A small sound classifier, trained from scratch: 1.67M parameters.
Rows from block 2, named by matrix and row number. Rows with one number belong to one neuron. Each number is 128 + 24 x the weight over its row's rms, rounded and kept within 0 to 255. All counts start at 0. Numbers have three digits each. After the name is the row's rms in percent of the matrix's.
# fc1: MLP up (model.blocks.2.mlp.fc1.weight, 768x128), inputs 0-63
# fc2: MLP down (model.blocks.2.mlp.fc2.weight, 128x768, transposed), outputs 0-63
fc1.30 098:145146158102117142084122111115142106172127120117095114093117107128098122110103111143104131129115151095132127160109067127165121103114137145138136145133123109143154114131175108087118114139139147
fc2.30 094:161114128149133107171115068141184155099106159120106127154132137114137123133110142124151117129132154163133130104116172124134160163115130117110124152142126116143131175163131116173162110127149173
fc1.31 106:140142148113141148114079116122123101159134129149078143129157183110106145095113116150124120097137150170130108162155125119111111102189138042124120125120097093128113146142119150112135156159150153
fc2.31 107:113152153140097120114121119130135137175115109134145121133117147137129152154161149122097150098111105169132111136087091131126108134136117149124130132133132171126163134114104161078118155127111141
fc1.32 084:136144133149148103098126099096117102119118131143143112122114114120140162104103142120097109134118116154186141104186137162136147116118134136129160145102171112141112129170125092144121116124097186
fc2.32 089:113150149126115078131130132128171150102160137084166104139158143167085090125092164094118132112200180159117142114130147132110127128155122116123130161155112082154171118098118131101130124136137108
fc1.33 101:121123082093135140154101180105086138088114084125135123129132139118100118112148170145101088109121155144124091125151118137102159128165152151114128125111112091149119137128088088100136149113109091
fc2.33 103:118087150133104104106120111163135135129143129115109140134123105138172173132148118151096110119126150125182146088108163116170111114124136130105117123135129125101092154115111113140123125085149091
fc1.34 109:119149120135103132105146103188153136139125111135111116148146125135129131150120089112108191125136139140110116145106138118167182109125083127119085140125109097162121108126124115131111116116109107
fc2.34 111:113129139145094128156121143111163111141121135145133113122120117120124111150175132139161135098113174122139139161144112182123107114104149121113121124142102138059136156143154142129166136134166184
fc1.35 095:110122152123128118124128103139071108082158149151102097108127097142138111140147162141139109104140090089150121147153115145145147114117142121153134105131103143152157127096093122147141109115100136
fc2.35 104:115127139106075143159108153128176133107111147152125115104102141164104103136150108114110140132155172111114139119149112133109126135146097129130141095126104106169102106111112109113168151141128107
fc1.36 096:140094178130118158120094106130107121106144119117077111113118116111168096098099122114139159134143126132127154119110144104136149139139151173114122130103149131099134092117142108093185109135187160
fc2.36 093:114118110103156158143127092121082142169146113133133160171125107173083131124135143184163150162118129153148107159141097110113128126111160149124118100127158105090117097120147132120139069117100135
fc1.37 105:119162145129139111091162111083169166139108140136109098122078141133129132123088131132116098146138151119115150156154127138140127141156074104114154142081155149121124154119151120140124169109130049
fc2.37 102:071155112109145133129119129130183171094126156130133046115116109103133110142095122157096135125119139114072134166172129090108118086161160134181120118121136107126138111138091160137172112115092110
fc1.38 092:099110100147146126116117117130112102143167136109148098166148124152143174141101150145134152118144141134116107109109093147092128116115152099110159137091143124098150103147135066149128119168136124
fc2.38 090:111140073137156154133131104117095103091083133129104129123095128124124157137127091125144128090115113131155165153118117103108151172090104158127097152099115129149180155126119129125108154114107130
fc1.39 090:132116135060144099151110117140142117113136133160125127098102087158136133151115149155110146120115114213103152084155137101100137103115114109107140106149074130109077151138131119105150116135157109
fc2.39 085:127141128118132137127107114111079142142116081101164145156132130126156160138139128168156112088117140115135129115140145141110134142185085116137100144135131115129096141125144164114131078116083170
fc1.40 086:152139076172131157123121090108129097137096114119151106146100129150163141156145128139079164131126056117117085148139153082112145153098090172097122079124136126115150143104121111144130143133140159
fc2.40 094:141123144130111109149124152138152137145100155070121123135131128178142145112142120157121117141127149102115164105138118136151086130165164150105141096118143118134123127086118132098142115111159100
fc1.41 094:144134117148147123117146105132117132167131119116125119096111120107139073098159128144101143088133111134163103122118158157104137171103131095101141128159129124143082131123117118128108117159110091
fc2.41 093:099138094162117142133173136130131139082123113126140121160162124143135101108108109155141079102141131126179153175140150099105129125128107081131077143128122124133132149145118093145129143124118147
fc1.42 089:168148152179143140096129135124114144133102181136103126117114149104111117118127109160137091146081135123156118124068134168133122113119108132153168124097184120156150122163136151107116114118135134
fc2.42 084:088120159121113138141089168146157166150179121097146138107099129121159128143076108123108117165177153115109089108129147131122147100132125122152105140113114119128146137168078077150109175179163136
fc1.43 099:112100104197104120132099143084113142167131132153090110144118120135114142111079161115101178128177166121123139109130143095123175135151121173167147131141148112129169136125124125116113095064157158
fc2.43 091:148114150106132153099120105118153113136115130089138169109131142116142140163120155108098113105124153144136095130133137160120093122187103110120134164180067152144134138131094166133125082092138167
fc1.44 087:189116143086105105111147169107133125122141105104129116125106055156114086120148126156128071140096110114152113117155127146103134158101128114102093106149117163131136114157166147096122130144162109
fc2.44 087:147129145137130128092109130073109076130184118108130104169136093132097118134117128134131121117098149114163154108129143059135178094105133105122099133121144133129162146133110138103139166132159136
fc1.45 099:133134102109142133139096140134105174151127131153098127148096108094126133121153132120130115152110108103157133148111129104123155162099125130132119110092148146161102119151117110182118133086127137
fc2.45 106:095121161141131140140180116175165170130129181138119141102145127124168159111131128092145137122132160104116161122128082163128098110121156089098143150140141185139077118096156110092120120103127105
fc1.46 097:113137092105132132099113106136177162139128122135113089120137177146147141121178168129115132126147169123116116090138110114113154096149115126118147142153113115121106124104099116161151113129110109
fc2.46 097:157165137147099137157106165111183070125132162132160147099136088129122147142117113114146090092162132122112197120104157105143144135150131156134154135134168149124110153130125116141165195132113154
fc1.47 096:116115136107119115128110114134141147131131146112113163131143141116121134134130097114153089154114172166158108147112112143132161123175121133114176155178141172097119097116153110107146086117109133
fc2.47 102:108127147128093139125104127124119148155129121183148137124139157146159128125123126128144116170084147124118131162108145139137134154117118122121121152162094156143147125117152100105145142088118176
fc1.48 104:121103133102141161085105146129166104066157108145119112135133109095132135130143153158095143116122117101146170182106086108140146117124137125151134140123102143155100162165112096157093138143135073
fc2.48 110:141124108123111092125121137125146155127152105119128132104155132124114172094167117104130162148114177133140128147136116143160159134105164152103154134149109153124104133106168058137154089094142123
fc1.49 099:100143089102128122105109133092106120125086164116167095099125141144153079112087083146160135151077166126134149097125164158146151137137142123081131162166089091138102115166145150137102150154137134
fc2.49 097:128152138127145155168149146137122117146131122133137135131139084132111181087179112142110121096124074140130070112125083119113121163087119166149131135103116110134095095108140134135101139139128133
fc1.50 096:112124113120136094147122129155119112121141102135098159158133126165171128129100122110161108153149119119101198163113109136103138108137081143133119102130145144140141132107090102116111139119086061
fc2.50 099:120165137142118112148147134118140162104125134101154111140174087119131124108134107139171121159139136146090140071079116148082171183128156121129129142091173131144121173164102143165145142139116141
fc1.51 098:108098153096132115105144121146112113175136148104080093143174111127140110123127145157164131117100195132117110134134124170150152103120141120155136156137101102143123138134120165132139163173105086
fc2.51 088:144117129131180158126164142135123147153155138182146104137130108124059141104139142122180135120137117143130171148147147117118133144105129139137116190093109147136157154111139128126139144153074146
fc1.52 096:143092145133137123105127126104155139099147159078109100112142147130135125137110087131169118153138156106154150105123157123131120133115141088140103128117168105115132117107103138126164116120182115
fc2.52 098:157138113154137130198107126145151151122159151147108103120156141112147125114120121116099121123106126144153145161114128132112085154099113123112127159056129118114136064155121102166162112143173113
fc1.53 099:095169106125164097088115142145110157125132113161123109149115165115109144060076114141110148135121130171139115144100133132140127142125122137149146107141099151138164129110152103186146113102136164
fc2.53 102:087125126178121133092101100105129143133127157148130140128142084134121148182125134142106146131172105124128086120117111147146143171149152149129144149113162063135135097175137163113113123120155148
fc1.55 115:131122152109129083132164115117122116173098115170104065132112141122110126141155121095139127187114158156160106114129116099120148108116097117137179141119149142068161139115154152130138084120150156
fc2.55 121:130131143127132097097140125112155084115172109120115171128120129160115130096115106139123134138106144108154122134114133096114152136139115123132144117144148137099159108122114085113148096110185145
fc1.56 120:160170130099134106143142153138143131194133167104099098167129138156075107080139132125134094136125130180123105145136180129089116137139134111135132122104121074117143096144135113155119125118168155
fc2.56 129:113124123118137136136114136121172124159132119125109168108119106113133135153080114106100166158138121105143104138141098104066084162125134126100153117157115147146118119139109128103112085107099128
fc1.57 114:142134135116091147137105067106083127108160156152134129078156154071108142138119159146124103165104131146180114126149147083170110123103139138119149102142145103150140181122155138116125133131110136
fc2.57 122:108080116126129143147141125155121098137126128118160154105140128120100136133110150105118142120127120054133154144135175130117107135140113087131131125120098126173143076129094101085139154130149126
fc1.58 110:157076130143144114090129155112108127147172099133129111148181157152125137112074143165120120108161131113134163122154077121134135117137124123133131081083133149138107160156149141129146141059153161
fc2.58 098:124100120187163132156140149087145129097115154179149100174164115125120131135124111149108149163143136150153125130124150134103141151149087095121156147149172118141177147127089120119120113090139159
fc1.59 104:135059128113113146130118132139146132102152125170133093112135113123106117116085091128119157137163103106117130136159121145120125152129103130103141086131111115114082140082122143152145136090123140
fc2.59 095:169164149158155107123138154160122135075150162137133124133144141159120146094162184112123141102146101096116114163130117140115132124128164166137101127154131137112145104110117119159136096105131107
fc1.60 066:109107096137116133106086116125141121103114151141161123128088141141118129123140159127143140144144134101118123153138106080116116104112126120135118142073081089144127123139058110129119148089175135
fc2.60 069:152182165140115122127120115112126093119099177157162148142102148090099124122112101128112134125156130107169114114151102129100132123146170122121188067099174132179149138120146172138085139112110124
fc1.61 101:138085162128131142168133141125130117140149119184138105156150130129174174120090124111161111121141119100133153149103053172141113129141137102117131130106114136086118154107146111067128120098095136
fc2.61 093:143118121128137141146121111099090088114103112152098113178140166142140146141139116125143132164119113146171153124114157156143144125131137115155110121172116137154141132194149115169105118107120134
fc1.62 100:101134111139134105109162115133124115122113141075178093159153149151110101150091123116142152169119147126134128151163155106153110101153107119158110121125127113117136139157138127096108163116080170
fc2.62 102:118100144139156143128155146106109146143100130129103163083122118174164124113126084122134133109119125132117096105138138179117126144082092109132160162151146117119136160086097119098095130148118105
fc1.63 098:159092171104118135125128116124130181090114119156159149172132165119175117114143084151128132147171132094135092123117140123153146104138131155097106137084127131126174124091128112116098128149104105
fc2.63 092:134118122097072114118102165139097145097137089114135130179129141117180123110141160140141106120141123126102103097119158149110135144135169133066137139156150132137103124147119109106142159143129135
fc1.64 104:105106122145128143121115091142130153212124153095138136116103160094150119136140115114104118121154175102143083170104135122152097190136084152139075106157115105096128150134101134125103115176130139
fc2.64 095:153136125137082133144117114126137113145165075101208159123132141106149170149090129161103099110155144134114104119138158127132136156128131105120127157128145139132138126104161134098141126118127132
fc1.65 096:132118124116081119138101112090131098141134119174097147140113123122137120136113103110147163202176124135105125118145126130108135142150114141154166099132151106161174135125136114175121103072122139
fc2.65 098:123113097134156128165173166176146128134133099119161126130139131130135126142110152107130120116151139106118162103092120132066140128162073182083145090150103104133147090128119106123117131144110149
fc1.66 094:116092120115086136122120102141126164096103104157089132114118110101107093148128127117148143113142146129093100115171141108072119130129132158099138160167145128179131122130134160119158114106148107
fc2.66 094:095110124122157165085101144178132128136147131074127112133122113140168111087127146115155141134117137133128131125082106142108098115119116135148147115128100121095130111138088084145127168120125104
fc1.67 103:132121120120172166162111062092158077116104158111142097178098156077123150132132105135125123129128122116113094147159135126148124132148167111116109139123100144112117103131163157123125117095132129
fc2.67 099:127163120100121124108134127111130144128149130092136096088136107141118160196120106105156112107141103098103139167128142128125125116102187102121102141103126099112065139105104133119132174146145091
fc1.68 093:117155149130150116103130103140132167108182147111165098145136142139137151103128158161118088156210109153102100154139133149170099130151128152111139121134129124119108112131142103107115147114155125
fc2.68 094:164117151124139152160122161093138118093126165104132136088123142092108127114143129106161072172120143127138167140087118165137109144132113109131158149126157096181126127148133137142079120157164135
fc1.69 093:108152161110098162127140157102142136068110167130106093117170158122135127099101079146173108151139130135126143118105158106116122082152133103112128116095111119157157174131101128168127108137142160
fc2.69 088:132136136154134120161131136145156115105137150113133112091141167124140148132088136102144133092123131141113091126144111125135137114136142159165162165132141141137083120116148167129075154134115127
fc1.70 112:152142136145142106084115154082151104174088113130124155144142118169120097130169163132126117148119156109167137137134129158152149157147133098140152149082128115116056143132124135130154111150103138
fc2.70 111:123116106113126147115132129133118091144111109155128124090098117144130101118127101157104123093154111150159103143110138144172093142145127112153126145132136176161103144134139124149094096123074095
fc1.71 092:120146122101161153100161114154140138137157139135128108150120145080126124110150090165125111111158100127180114141117157143129163136084131125084112073130148157151121175117105147116144101188108118
fc2.71 094:103108100118146091170131138149120108109130123128133134100160160115121120121093142119190093125131149125111132107062101136112158125177122116171122141121140134132095119095116126156114142136121110
fc1.73 113:185144100097149167127103136107152090123126140095083099103121124128120129093129088152108117120146166115092101154114117129165139110185104133132124121144118117146131095099100131114138100178124161
fc2.73 113:146154133153152137148123124113155130122119140136124117147120141127145124120138142106110101161104133164095176134112149126093145146121114111133120162129107105153147103131106178135141137172117143
fc1.74 092:142109158120105125129110099109174138128114140081159121133086138119126105153145125165152121107086120118125126127148163093201127145142090127097106127130161082150125136158086107140137149103124103
fc2.74 097:084155148180153155118131116142130110153150143115159157084082099118118108110070141141131143159116111158128110133139082145176125123158122139111148099138140113140142097146127131108134121148123150
fc1.75 091:125125155147113136127100110153064133119139137170111141105119084065159067117114138106138123107130157112152125148130145103126143110142130111115111161163171180133122142136143124131170139114125122
fc2.75 101:121077120127125117132122106121153125147168086146117158118139098110141192147105101111145158076128130143133081140156105076120158111095109158173124115128146117140149139122122142065132109142141139
fc1.76 098:154116093114132126178137135104084134104112130105088105106123142107147141127156126139137114167122098146104177176085113139092133147165108085148099131147134117138131134147146148112114116117090080
fc2.76 103:151133128100147120124132129118124139156110148130108093134137141155157148120123118121100117120087101095072137134077120151082134116103121152126161149118110176157158151140174102140097158132152124
fc1.77 097:147127149168125093112127070115118145144142137136105126177170132146132155100098121131117132170144104134155123141129113112123107077131142139099146112119125147089145131114120136114095150170095122
fc2.77 097:080121150076112101146128139110114161150117113146131130165132084107118149125093086138142097120164184145146129158121138119094101146137097097107129159106126094147135138163132121112161156083104140
fc1.78 102:102140071123075115126137138136074144145091156147145109070146112115146154116171137164112118120170092126146112122099094129116122130093121095152133118091106107117164165170144123163116107132125118
fc2.78 099:131147124143089171144154128152129117094132130154098141146112100126174114159118140173147097096129100097123095129158112112108127133132123126132122159109169133122112101128121102083138086180127155
fc1.79 113:108111127128139125091071125114144147106140143111133125131130112142104111115179117112095175121107104133136060110159131090107097124089118143108157102086163124119122088134136128118104123142095123
fc2.79 111:129135150111154164097141072065151172104119117078091129149142145124117164142123138127107145106137130094154106156168144144110109134086157122124133143118161155174109085132140159115146126162084148
fc1.80 118:140055119133143136158135157136107172131126137128148095142098157137144172096127131138099119125137166098109135099146168106155135107148152117164124106125130106160125169094148170122137102112146103
fc2.80 115:121154125146104122140118108159168115128110140116149062121129094137135147132131108157085100117126142155129140152135161125119110155092098192130101186132182153126154177138145101136127142157131122
fc1.81 109:107108113114094107096104136096123139114146141152129131132137064086088156135128144110066147158110125139142125159147155102161160112135119110155118108068160121145100133098140123145135117153107112
fc2.81 107:132124179149149132136106174133175096153151121155126129150137187154160119112136170130138156138117158130129208154155132147160151103123132131130117138131120135147117109112130103156063159115144134
fc1.82 107:139164104113137085136115122123133109138126136128171143131150105128133122149133139077128082146130178117101126119183116138143156065131150166139114109151122150172135117096129093130184143165122186
fc2.82 107:164146134154112137150148140155144081126148105141136146145118170142128115152102174110115112118147115122169097118120138139164129151142172093119162121160145116169127160147138105165146108139109144
fc1.83 103:103144095145101105125102137087110139151149133175133120114125118112172123096138113094146133091096151114120087131167077113099116169112175143118114174151130122096103166152106161131141127071120123
fc2.83 107:105098164113149124132112086112082108118107109118135151117093078178150137099145172114121092159202142114163132140099132116165105149132149171159107097132121150142131133097114114141119085151132139
fc1.84 094:119134144156134142137116125113074154109165146150123141131083150113096117133102100067138158119170157147138127114111131102167137131118139107114137119082128133116174121079145161145113138133117136
fc2.84 094:137118112081129150112126153131059079116188128133113146100135128102142141146111136077125143090160140148128121138079142092119128113099114148133113106097101111143088127090152123121098114126116111
fc1.85 101:118146108159128108137124111151122135084080130140112154132140169136099102143138104102126103137134087086130136138167097154118111115119116165123137112160109164107131105178097111079119135122113156
fc2.85 106:115100121140157154115145127102129143118103101131128158136156149095104094135137072087114118126105088174169097148075145124070136153135142140118154118072102098150123132156129130151114099147119105
fc1.86 088:159086140111123156157125141162150131107104120138130125171115182114143086106096126135129139136119126078180091120139142130127112120095112146161097124151124135088098148144135129166137152125106063
fc2.86 101:099110130139117155129118105148127164100122150148155171128113122155163154149093111120143159159099135106116098082133083139112167130104105168134123078111145124105166155135115127106115129121127099
fc1.87 105:127121122128142136172113128127100151128145113170177125112119161130124099146123075100097114191099094118136113108137170116136127179122098101157084111125112127117140130129144120135162138154112143
fc2.87 115:113068106093121151128098117181103104117161139123130113127157073126143128149114111104124148092110097129128100127155127109127124070127100100114188127092146133113120151116117111099131070122122158
fc1.88 101:121129129205135117085113135141147077103136138119164130156125134134124121161094153131158163128157148146106148174109138128118108115124143167077159138110130104099196086126135083128147121121145089
fc2.88 099:132114078099148158141129109168104103138123115128145151104131120115188114132106114128130141169096079153119132150118103120108144100129166102122133121173121165138119122149110134074085111130074096
fc1.89 103:145089127177100110116102134158124099109108138147142122151174126127121149121108128145097161095122163134130165146125144114137142152140085129084093153134120113139151117157116147194090107164142165
fc2.89 106:130130144107118107159171107123168088125160108116159124106094129144087117098198132130114125148153091152137128147153122108145155121152126156124150130058146095149196154125124110113133162143139118
fc1.90 088:076131130138177140119138093149127123123136111115125128118135091114111149159103077144135174145137137125145150200158157139133134095119072109136047150119126161081171165114141115153132123139129167
fc2.90 090:132122138129106136162134138169128068135105100116075084115119104109136104138153107135106111092067119122148138104117110185121135161123098115185116169106124096113125101124144121124123102118105130
fc1.91 105:104112139108184170120118093066109093119114071106129182126115146074178160141129114138123113119138118153126129159167117158127115117175106111139129123147108113114153120133149108120139098148134143
fc2.91 112:166138156143138127140136129096119139139167148134122080146097122091143090115095169124137145115124118152131091139134175115104088125124120115119155132103152151158117100153095143130125133154135108
fc1.92 085:152118105111113135136133115131076103095157128144102148153081156100137172095135114140109106111126118169147145152122156130134156130147099144133104110123112132071100193143126154139135117143136134
fc2.92 086:111137148138100072110130127154129106127125139123151118168114123138134129155143140115138137139114151114134082117127093111099197113095123094113106153171082180132134085129084137130155102156119118
fc1.93 100:081077101122140085104103123132093148048122131137132141124123157133115114096156130143121143090107152130116119116141143137157146130125091152144154158112161165101098119171119164138131181146169135
fc2.93 095:165121058060099100120104095093140123132118141107126137151130131138151105114112078137134160159161114133117124161129103136124143098105124136134080156142121132144145082110150146141133077136130128
fc1.94 081:162114150150127123107113129116129124151126103147087161121127136102100152135114147141168108133087117100162100147094111124121125151148127117097157123121161095114113147082147120128142147147142117
fc2.94 082:109101095104124089124128165156156141142131147113096121180107162099158138134106098161132134105101178163124118103137151141117131123122151096121118121117165097146134140139130171144142131181093114
fc1.95 095:161122117098151144157106115186123115126134145097180134135070176138146106115080102086123106131162100120158132102132120125156128178147131145094131107165142151143113127135123143156131140108143147
fc2.95 093:141135135122120143166130146118123116132146124147146096116142144105169140144117173103128110148120070179141111132113143138109168107148152089130110150138086121123129109096138118158138115141111140
fc1.96 103:163128135099156141110097139100132108111150126157147143163125088117143145106136124136153112166108101142137117125120094125116162061147095141067121124126099136088113136145127174131110162116089142
fc2.96 112:123124137142109167127122170150155109180091098167136129165137097118126145148125137160102107119097143155084136119115128127149118131107115151161177167089091131112147133111101174136107165143118116
fc1.97 098:135178137134114103130110168138140155123080128174148133111157142124138131119135119168154158078113132139138073164101145129161119108158109132118092153156141137118102105158132161121128113133162142
fc2.97 107:058117126151129108102150111130157112137145120125113135151089132120139141135132094119120133156146114166110148101165068170164105137114079093136103120079115151122160135117156126136155143075128130
fc1.98 104:109079152108134119162100127134159104137183142105141122136170134125124110131142144138112176118096150152103092137127143109142174144161142098121094096143163108147135133125074130149107147160130092
fc2.98 104:131152152147104144121112139112159071118115121159085101110111110139159150091134106135103129098165137138118115120135121163180150121148142127121098102086165150149136121165102145162164132161121136
fc1.99 105:147090110102149116166135084160122129124133140140128127087100143115125164115087142115148144126127125183140110169096092170135111107184149099155117122140121114150125155117126100118114078152158116
fc2.99 102:125142150125095103124126120153132133147126145118142152188128170172136136136103084112155136110151105117115121121140131126156065136130067188108118144146151114096124122130120151156121114084150152
fc1.100 090:101127158186085115143160138143134141114176120133148124154137120104155134136139157123099156127114112109129139114144123151142126149167144110114137114150123090109110162125107076113103125147095142
fc2.100 092:082141143115126118147144115114176153140089137150134133119122201117103106116139122115081122123133157118102116161112121158136187119141118125104093124083119140180116115152113108135181135128172096
fc1.101 112:157111099099122149135078130102118103180156144166098123120148120136143106144113128123155102159079118135148117099152129093163136102150126122108125126130107097103122135182113188148135087121154179
fc2.101 100:128106107134133064147169086102128119155086119082116124154114110117154137122145113127155111067131122136122130093090120112123147113087099112137084120160103116133166117135091111187123089140137158
fc1.103 090:136110118126135146150131148130121098117086146116134149146089153103104142128118176126115113191118096090103154130110154135130142115112144141091154069160150133154086193104130129127114102109154114
fc2.103 096:170129145129101139109128102162098135153164122135120168121150113123131152194169125140091123147120097139141149092115115150079154106142101149166126106092101085145128148179124138167134153098144158
fc1.104 086:142133091137137095159132133094165130107120109135102105127165134138115116129096118120171133145117151109116133123126092127145135120106117071107093123090155109099150142080146120099150117162140113
fc2.104 085:170096160150145118087138124142133159075163183102125119118139147122093108094116137099118119087123107118106132112094142165119117129095149120164160144151114163118138119110144152149097103105136136
fc1.105 124:156093124146146124097146127127164082123114150136154114136079088126111114132212072133159133168152152117147105181103117118125111122140113120104106103103106123123119103130123146122159126118132161
fc2.105 108:143092125109126136132140118132140097128160123134119133107119077137124094125128092133129110122137143099132132154148081143147139109138123070156128115154129164130120134120118153106145116130149119
fc1.106 086:161110132115161130130110105101115176106090110134069109136159108133077149113154150089141111145093100147146094145154177113126164122151132142092126108144127113107155097112117150150144143191101109
fc2.106 092:128115121109135142153118116133116137135096112080107142165133060103163163111100112125129154085105158130142124115120125127124121153116151154131156114133133176128141064137139123099140136124116185
fc1.107 079:154099095139136113136118081123170116126157153117132096109119096112114143128147122161134081097097131167106094127141154097136083077128127187098122146117134169126127174157102116153139117149118139
fc2.107 081:092130125149117117166087097134161087132120130112146131154140139140119136143152149166156090121158132092109121104128131131108176172095099143132104111139145154134103120147116145144116113163126192
fc1.108 104:149133122145061126124105129099151112135120077142110138075165153120132143102130149126117123168131104120169151148117105128134115083118092105094115177146180137081157147117119141108122134148113133
fc2.108 102:148120111137140124137129116139135117146113165141183092107151109113079110102172115100121129131148151092150129145092144163098086167134144128110115179133139143149108128097123124149113110120118129
fc1.109 081:146113121123091129162088134108113100127176124115114177143153143079098153143155141128163138130121123107131145143133163108123108150110124158157096166132090097133137112073087098090163107111103111
fc2.109 088:130137151123111137159112124113090148125167165152178153135163121156175109167149118124114113118129119097150166110115115145152136090141077126177112119109125118133106105124124107158159112136112134
fc1.110 101:119101106101158147154122100111146128103137108125103154159162144138140093165140130109130121121123150120134147100144079095119133109115114120163155157139140141129136103090109096157122128170112128
fc2.110 091:115099131173113098140108117083126136103101157100077123123125137098155125117128090101162131126164145111101150144124122158124153123122135088126165163182134118129098100174122158161156151140150143
fc1.111 105:145136141135124123101110165093149113138127126142154098127157136141147104117159145142125118085137112098125135128168077125148137121147165114113120141140111151143135109097121128154151119114130143
fc2.111 106:133144110118158135125129110146127099088077150132105116147174145133139127131122144139133180088193114098138122130112144124119138099102135145115162153115149162136111086146155135162154145147123149
fc1.112 105:080137140128119058123102169112115160168133123122134143148109123140149079144083134143166116134114113109136087099157158140121075155137122144086125137148164180149120092136160115108147104129107152
fc2.112 103:121137141109159111101120090122085115149111155142117148122119151084065130149134138117111148137130080136120146131106155099108102139129126112108099120098181081156119133132136132135156149134136120
fc1.113 101:141143123117146121145106141123114129128168131134098135190095093122076162150141112129137138114129151130164146144127122127129102149147126076096098092130122118108159179137142084139145132108136099
fc2.113 101:147119140134156107102168116141084156130130135136143133128142216134099142142112142162146128098158097131116162133115123083135130106193145116127105132126146107135151154101098149108170130116102145
fc1.114 090:122180123118088114156129124097122131110166126169149115140091107130117169155114109157100129119124106113106101153080139162132155086140136138147129105153141143088134176127130174119106095108127111
fc2.114 097:145104127130124107139139144155141108124121128092140109160114101124150070154146154137120126118126151121160141102147179115042152136130145143113132149134155128136163126111151129101157143135115071
fc1.115 102:087097102112132153085156134114148093085092139155154145104130119145126117158095135141116102120098154125128151119185128151146122146137108132103126124187140145110137107125167190115093160111108132
fc2.115 108:116144119128116152143088124124115093106108147134105067146119092118131147128120128100125163162123111160100157130164141137132111142141157073135130144145115096093123133120126094150118098095124149
fc1.116 110:162130156107140127115145115101132113109134164096148118125091087107133177137128097113057140159141167134120091118157143114121122172136141131117131117143136151142151124185121138132141130158097122
fc2.116 106:161142143181095080153118122149121127107130144132120109092157112134134122124151128140128111114102166107163076151132128079125099151122137146143134118073144159134121145107110129157158118085123155
fc1.117 094:162188135084128102051151145136094141124096124155172107162139125162138157133107123107133111120103143121132108148153088132100141108122097113127126154101156113151154152157122164103158137137157116
fc2.117 091:152156110150173136064128088112134122102110170133095148104135138090085125128123117118145169105177133133149170159122103111105155139086136104127110147104128144149156130108133155117162155157109102
fc1.118 096:133147105127142088134118114103104136142122143137156131110129129169109132078159135131117090127136162118110117123157079087166088109118121133146119114145119125114112110109131129179114118158188080
fc2.118 099:156125113162142127141147103109122105139125122164113142147139132084128141108123148167152117087158130169169149132108107148110099115107096075125136082110166136125088146140105094120163124130203100
fc1.119 102:129152102088123129166090136114127091158137139147131106120144141134143126095156112142115154153136133129147120148174142111129121118143078138108117153096070113114191115113134125126112091112120105
fc2.119 104:157141098150118149113115176103126109139116105138176127134104093126172087100142139147121118138087130137123133121143144120135119129087135136133183124109164100084137121127087127114083152077112122
fc1.120 095:141074138157116156153092129155141118095111107124108128153144147104113108124132134135129104104109130104133107142124159133091158095108115099166108156164069153116120162134100130098141107105152167
fc2.120 091:129171157130123094135115127146122092162159151108124169092108132177153106189101132128130125122147120160121132137134139127145115115138105114147112139131135091146106147147145141126138113121115132
fc1.121 092:175070136110129136123100119103119165125131148101144107123122131138170143117120163114137164120163141100174162159133155117106092152176144100156165110119126156121139166071123112101151119093135138
fc2.121 097:137158125071166142166146155083134125136152108106180108112181143145136098196121132162120128114130089107107080152127116115119125121141129153124138139169120106100152113091141088121109110129128106
fc1.122 088:097146098106088164110112125156142129141123133136133127113151153119132106149187163117129106171114090106106122146142129112142162161151112131139162145151151105123128127099104121110136129157141132
fc2.122 087:116135142173106080138095101120115091134088116118121112152097116160159126124117122130106154090111155127134124103120104122130118142149133113118168149162158164121149126146138158090161149166179169
fc1.123 107:107111146139140128112161115137122136149147175110106138101123135118111152113152106125106146173116173165135086111127101115153143097133170097111162091129115161161138130165126134140117137078096143
fc2.123 109:133175138133126123122145139161109111103151107147179155110139170099132062154121151141124098118104118147149156121127103153115110098167110108147130144099153088146141111110080112129125175152175132
fc1.124 101:159129160077140097099108161171135108128086125116171111079120154117115152107128150143124104173116117144166130118110103185159166112177124120128114156128133158086116119111128122136117136157114085
fc2.124 105:166118123120124118158141133135143130128138146116111138149101146151115179127083131157098100152120145120107094130081161152121167103135115133119135108087134125167107108132134136167121137081115121
fc1.126 111:111110177128147123098109124110111125135144166131144110131152129102109127165141135144111088125138158136160157092182112162147100095109106136134164143134116119154140109114157130156122122124127127
fc2.126 105:117091089124176132091127125101164148148124152136123154100143104141123117124128161163127151142141137134133149090143119128106124170159103157111120134151116140135134150128156140124131071120072095
fc1.127 083:135117095148156137138128101127101180134078149167147096117138174102158136131124111178119126146158143104121116091135104102118132120162169081108122143120123138135155152112183132126135091136096146
fc2.127 086:168171125099137116126128125108106146115120107108121144112180124118159134127120166106100132161124142111152119135140124139142121136053146132141150121113157107136101151136092099107123158151110139
fc1.128 078:147124131122110114122102153143138145098141146130091096116122114107097101165135164119125086144115125102130167106128106152105120106144105148124157105112138152119134162173186152176105109127108123
fc2.128 085:139161118128160130129136113124140137134118164109134099123088139128107081162147153137094096132145158108127151108103165131071124106119132137164162147132084114163122114126120108163124112139134128
fc1.129 102:104127093118191140125124106109125121132156102139152139112138104120121135123103144105136156162107118128139142149118118143137143092168132158176128174181085114093158123126155182105132133138138180
fc2.129 106:106132122119124138143154116120146106113072129115097086106114139086117088093105127108098094102099144113130122116120102136101108134147113096162169139161106143128154126167193127121113103079118130
fc1.130 092:137104107127133149100142159102159135127153107151116140154110115139135127129090109154137147145122095159166093147094183151149111123093117167076123140102141087122140095141119135126163132075117139
fc2.130 098:139119132114110156102124170123146113097168138125122123109145147161195140143138122166168117099118098108150113149082158160105116121089148145139098144096126152140133046144140148128135079144135156
fc1.131 086:096106115125134116096167107107143161125155138103146116096119164122112102131139152133152092126160122143137174166073133150171131110100078155146149111101111119110125121118173093172115154129138092
fc2.131 087:110146097084178087119108144134107142136126130152131097164126143122113160114141112174133087117104111120121126136129109166151145148125163149113109091144177098162106157129135134139123176138149147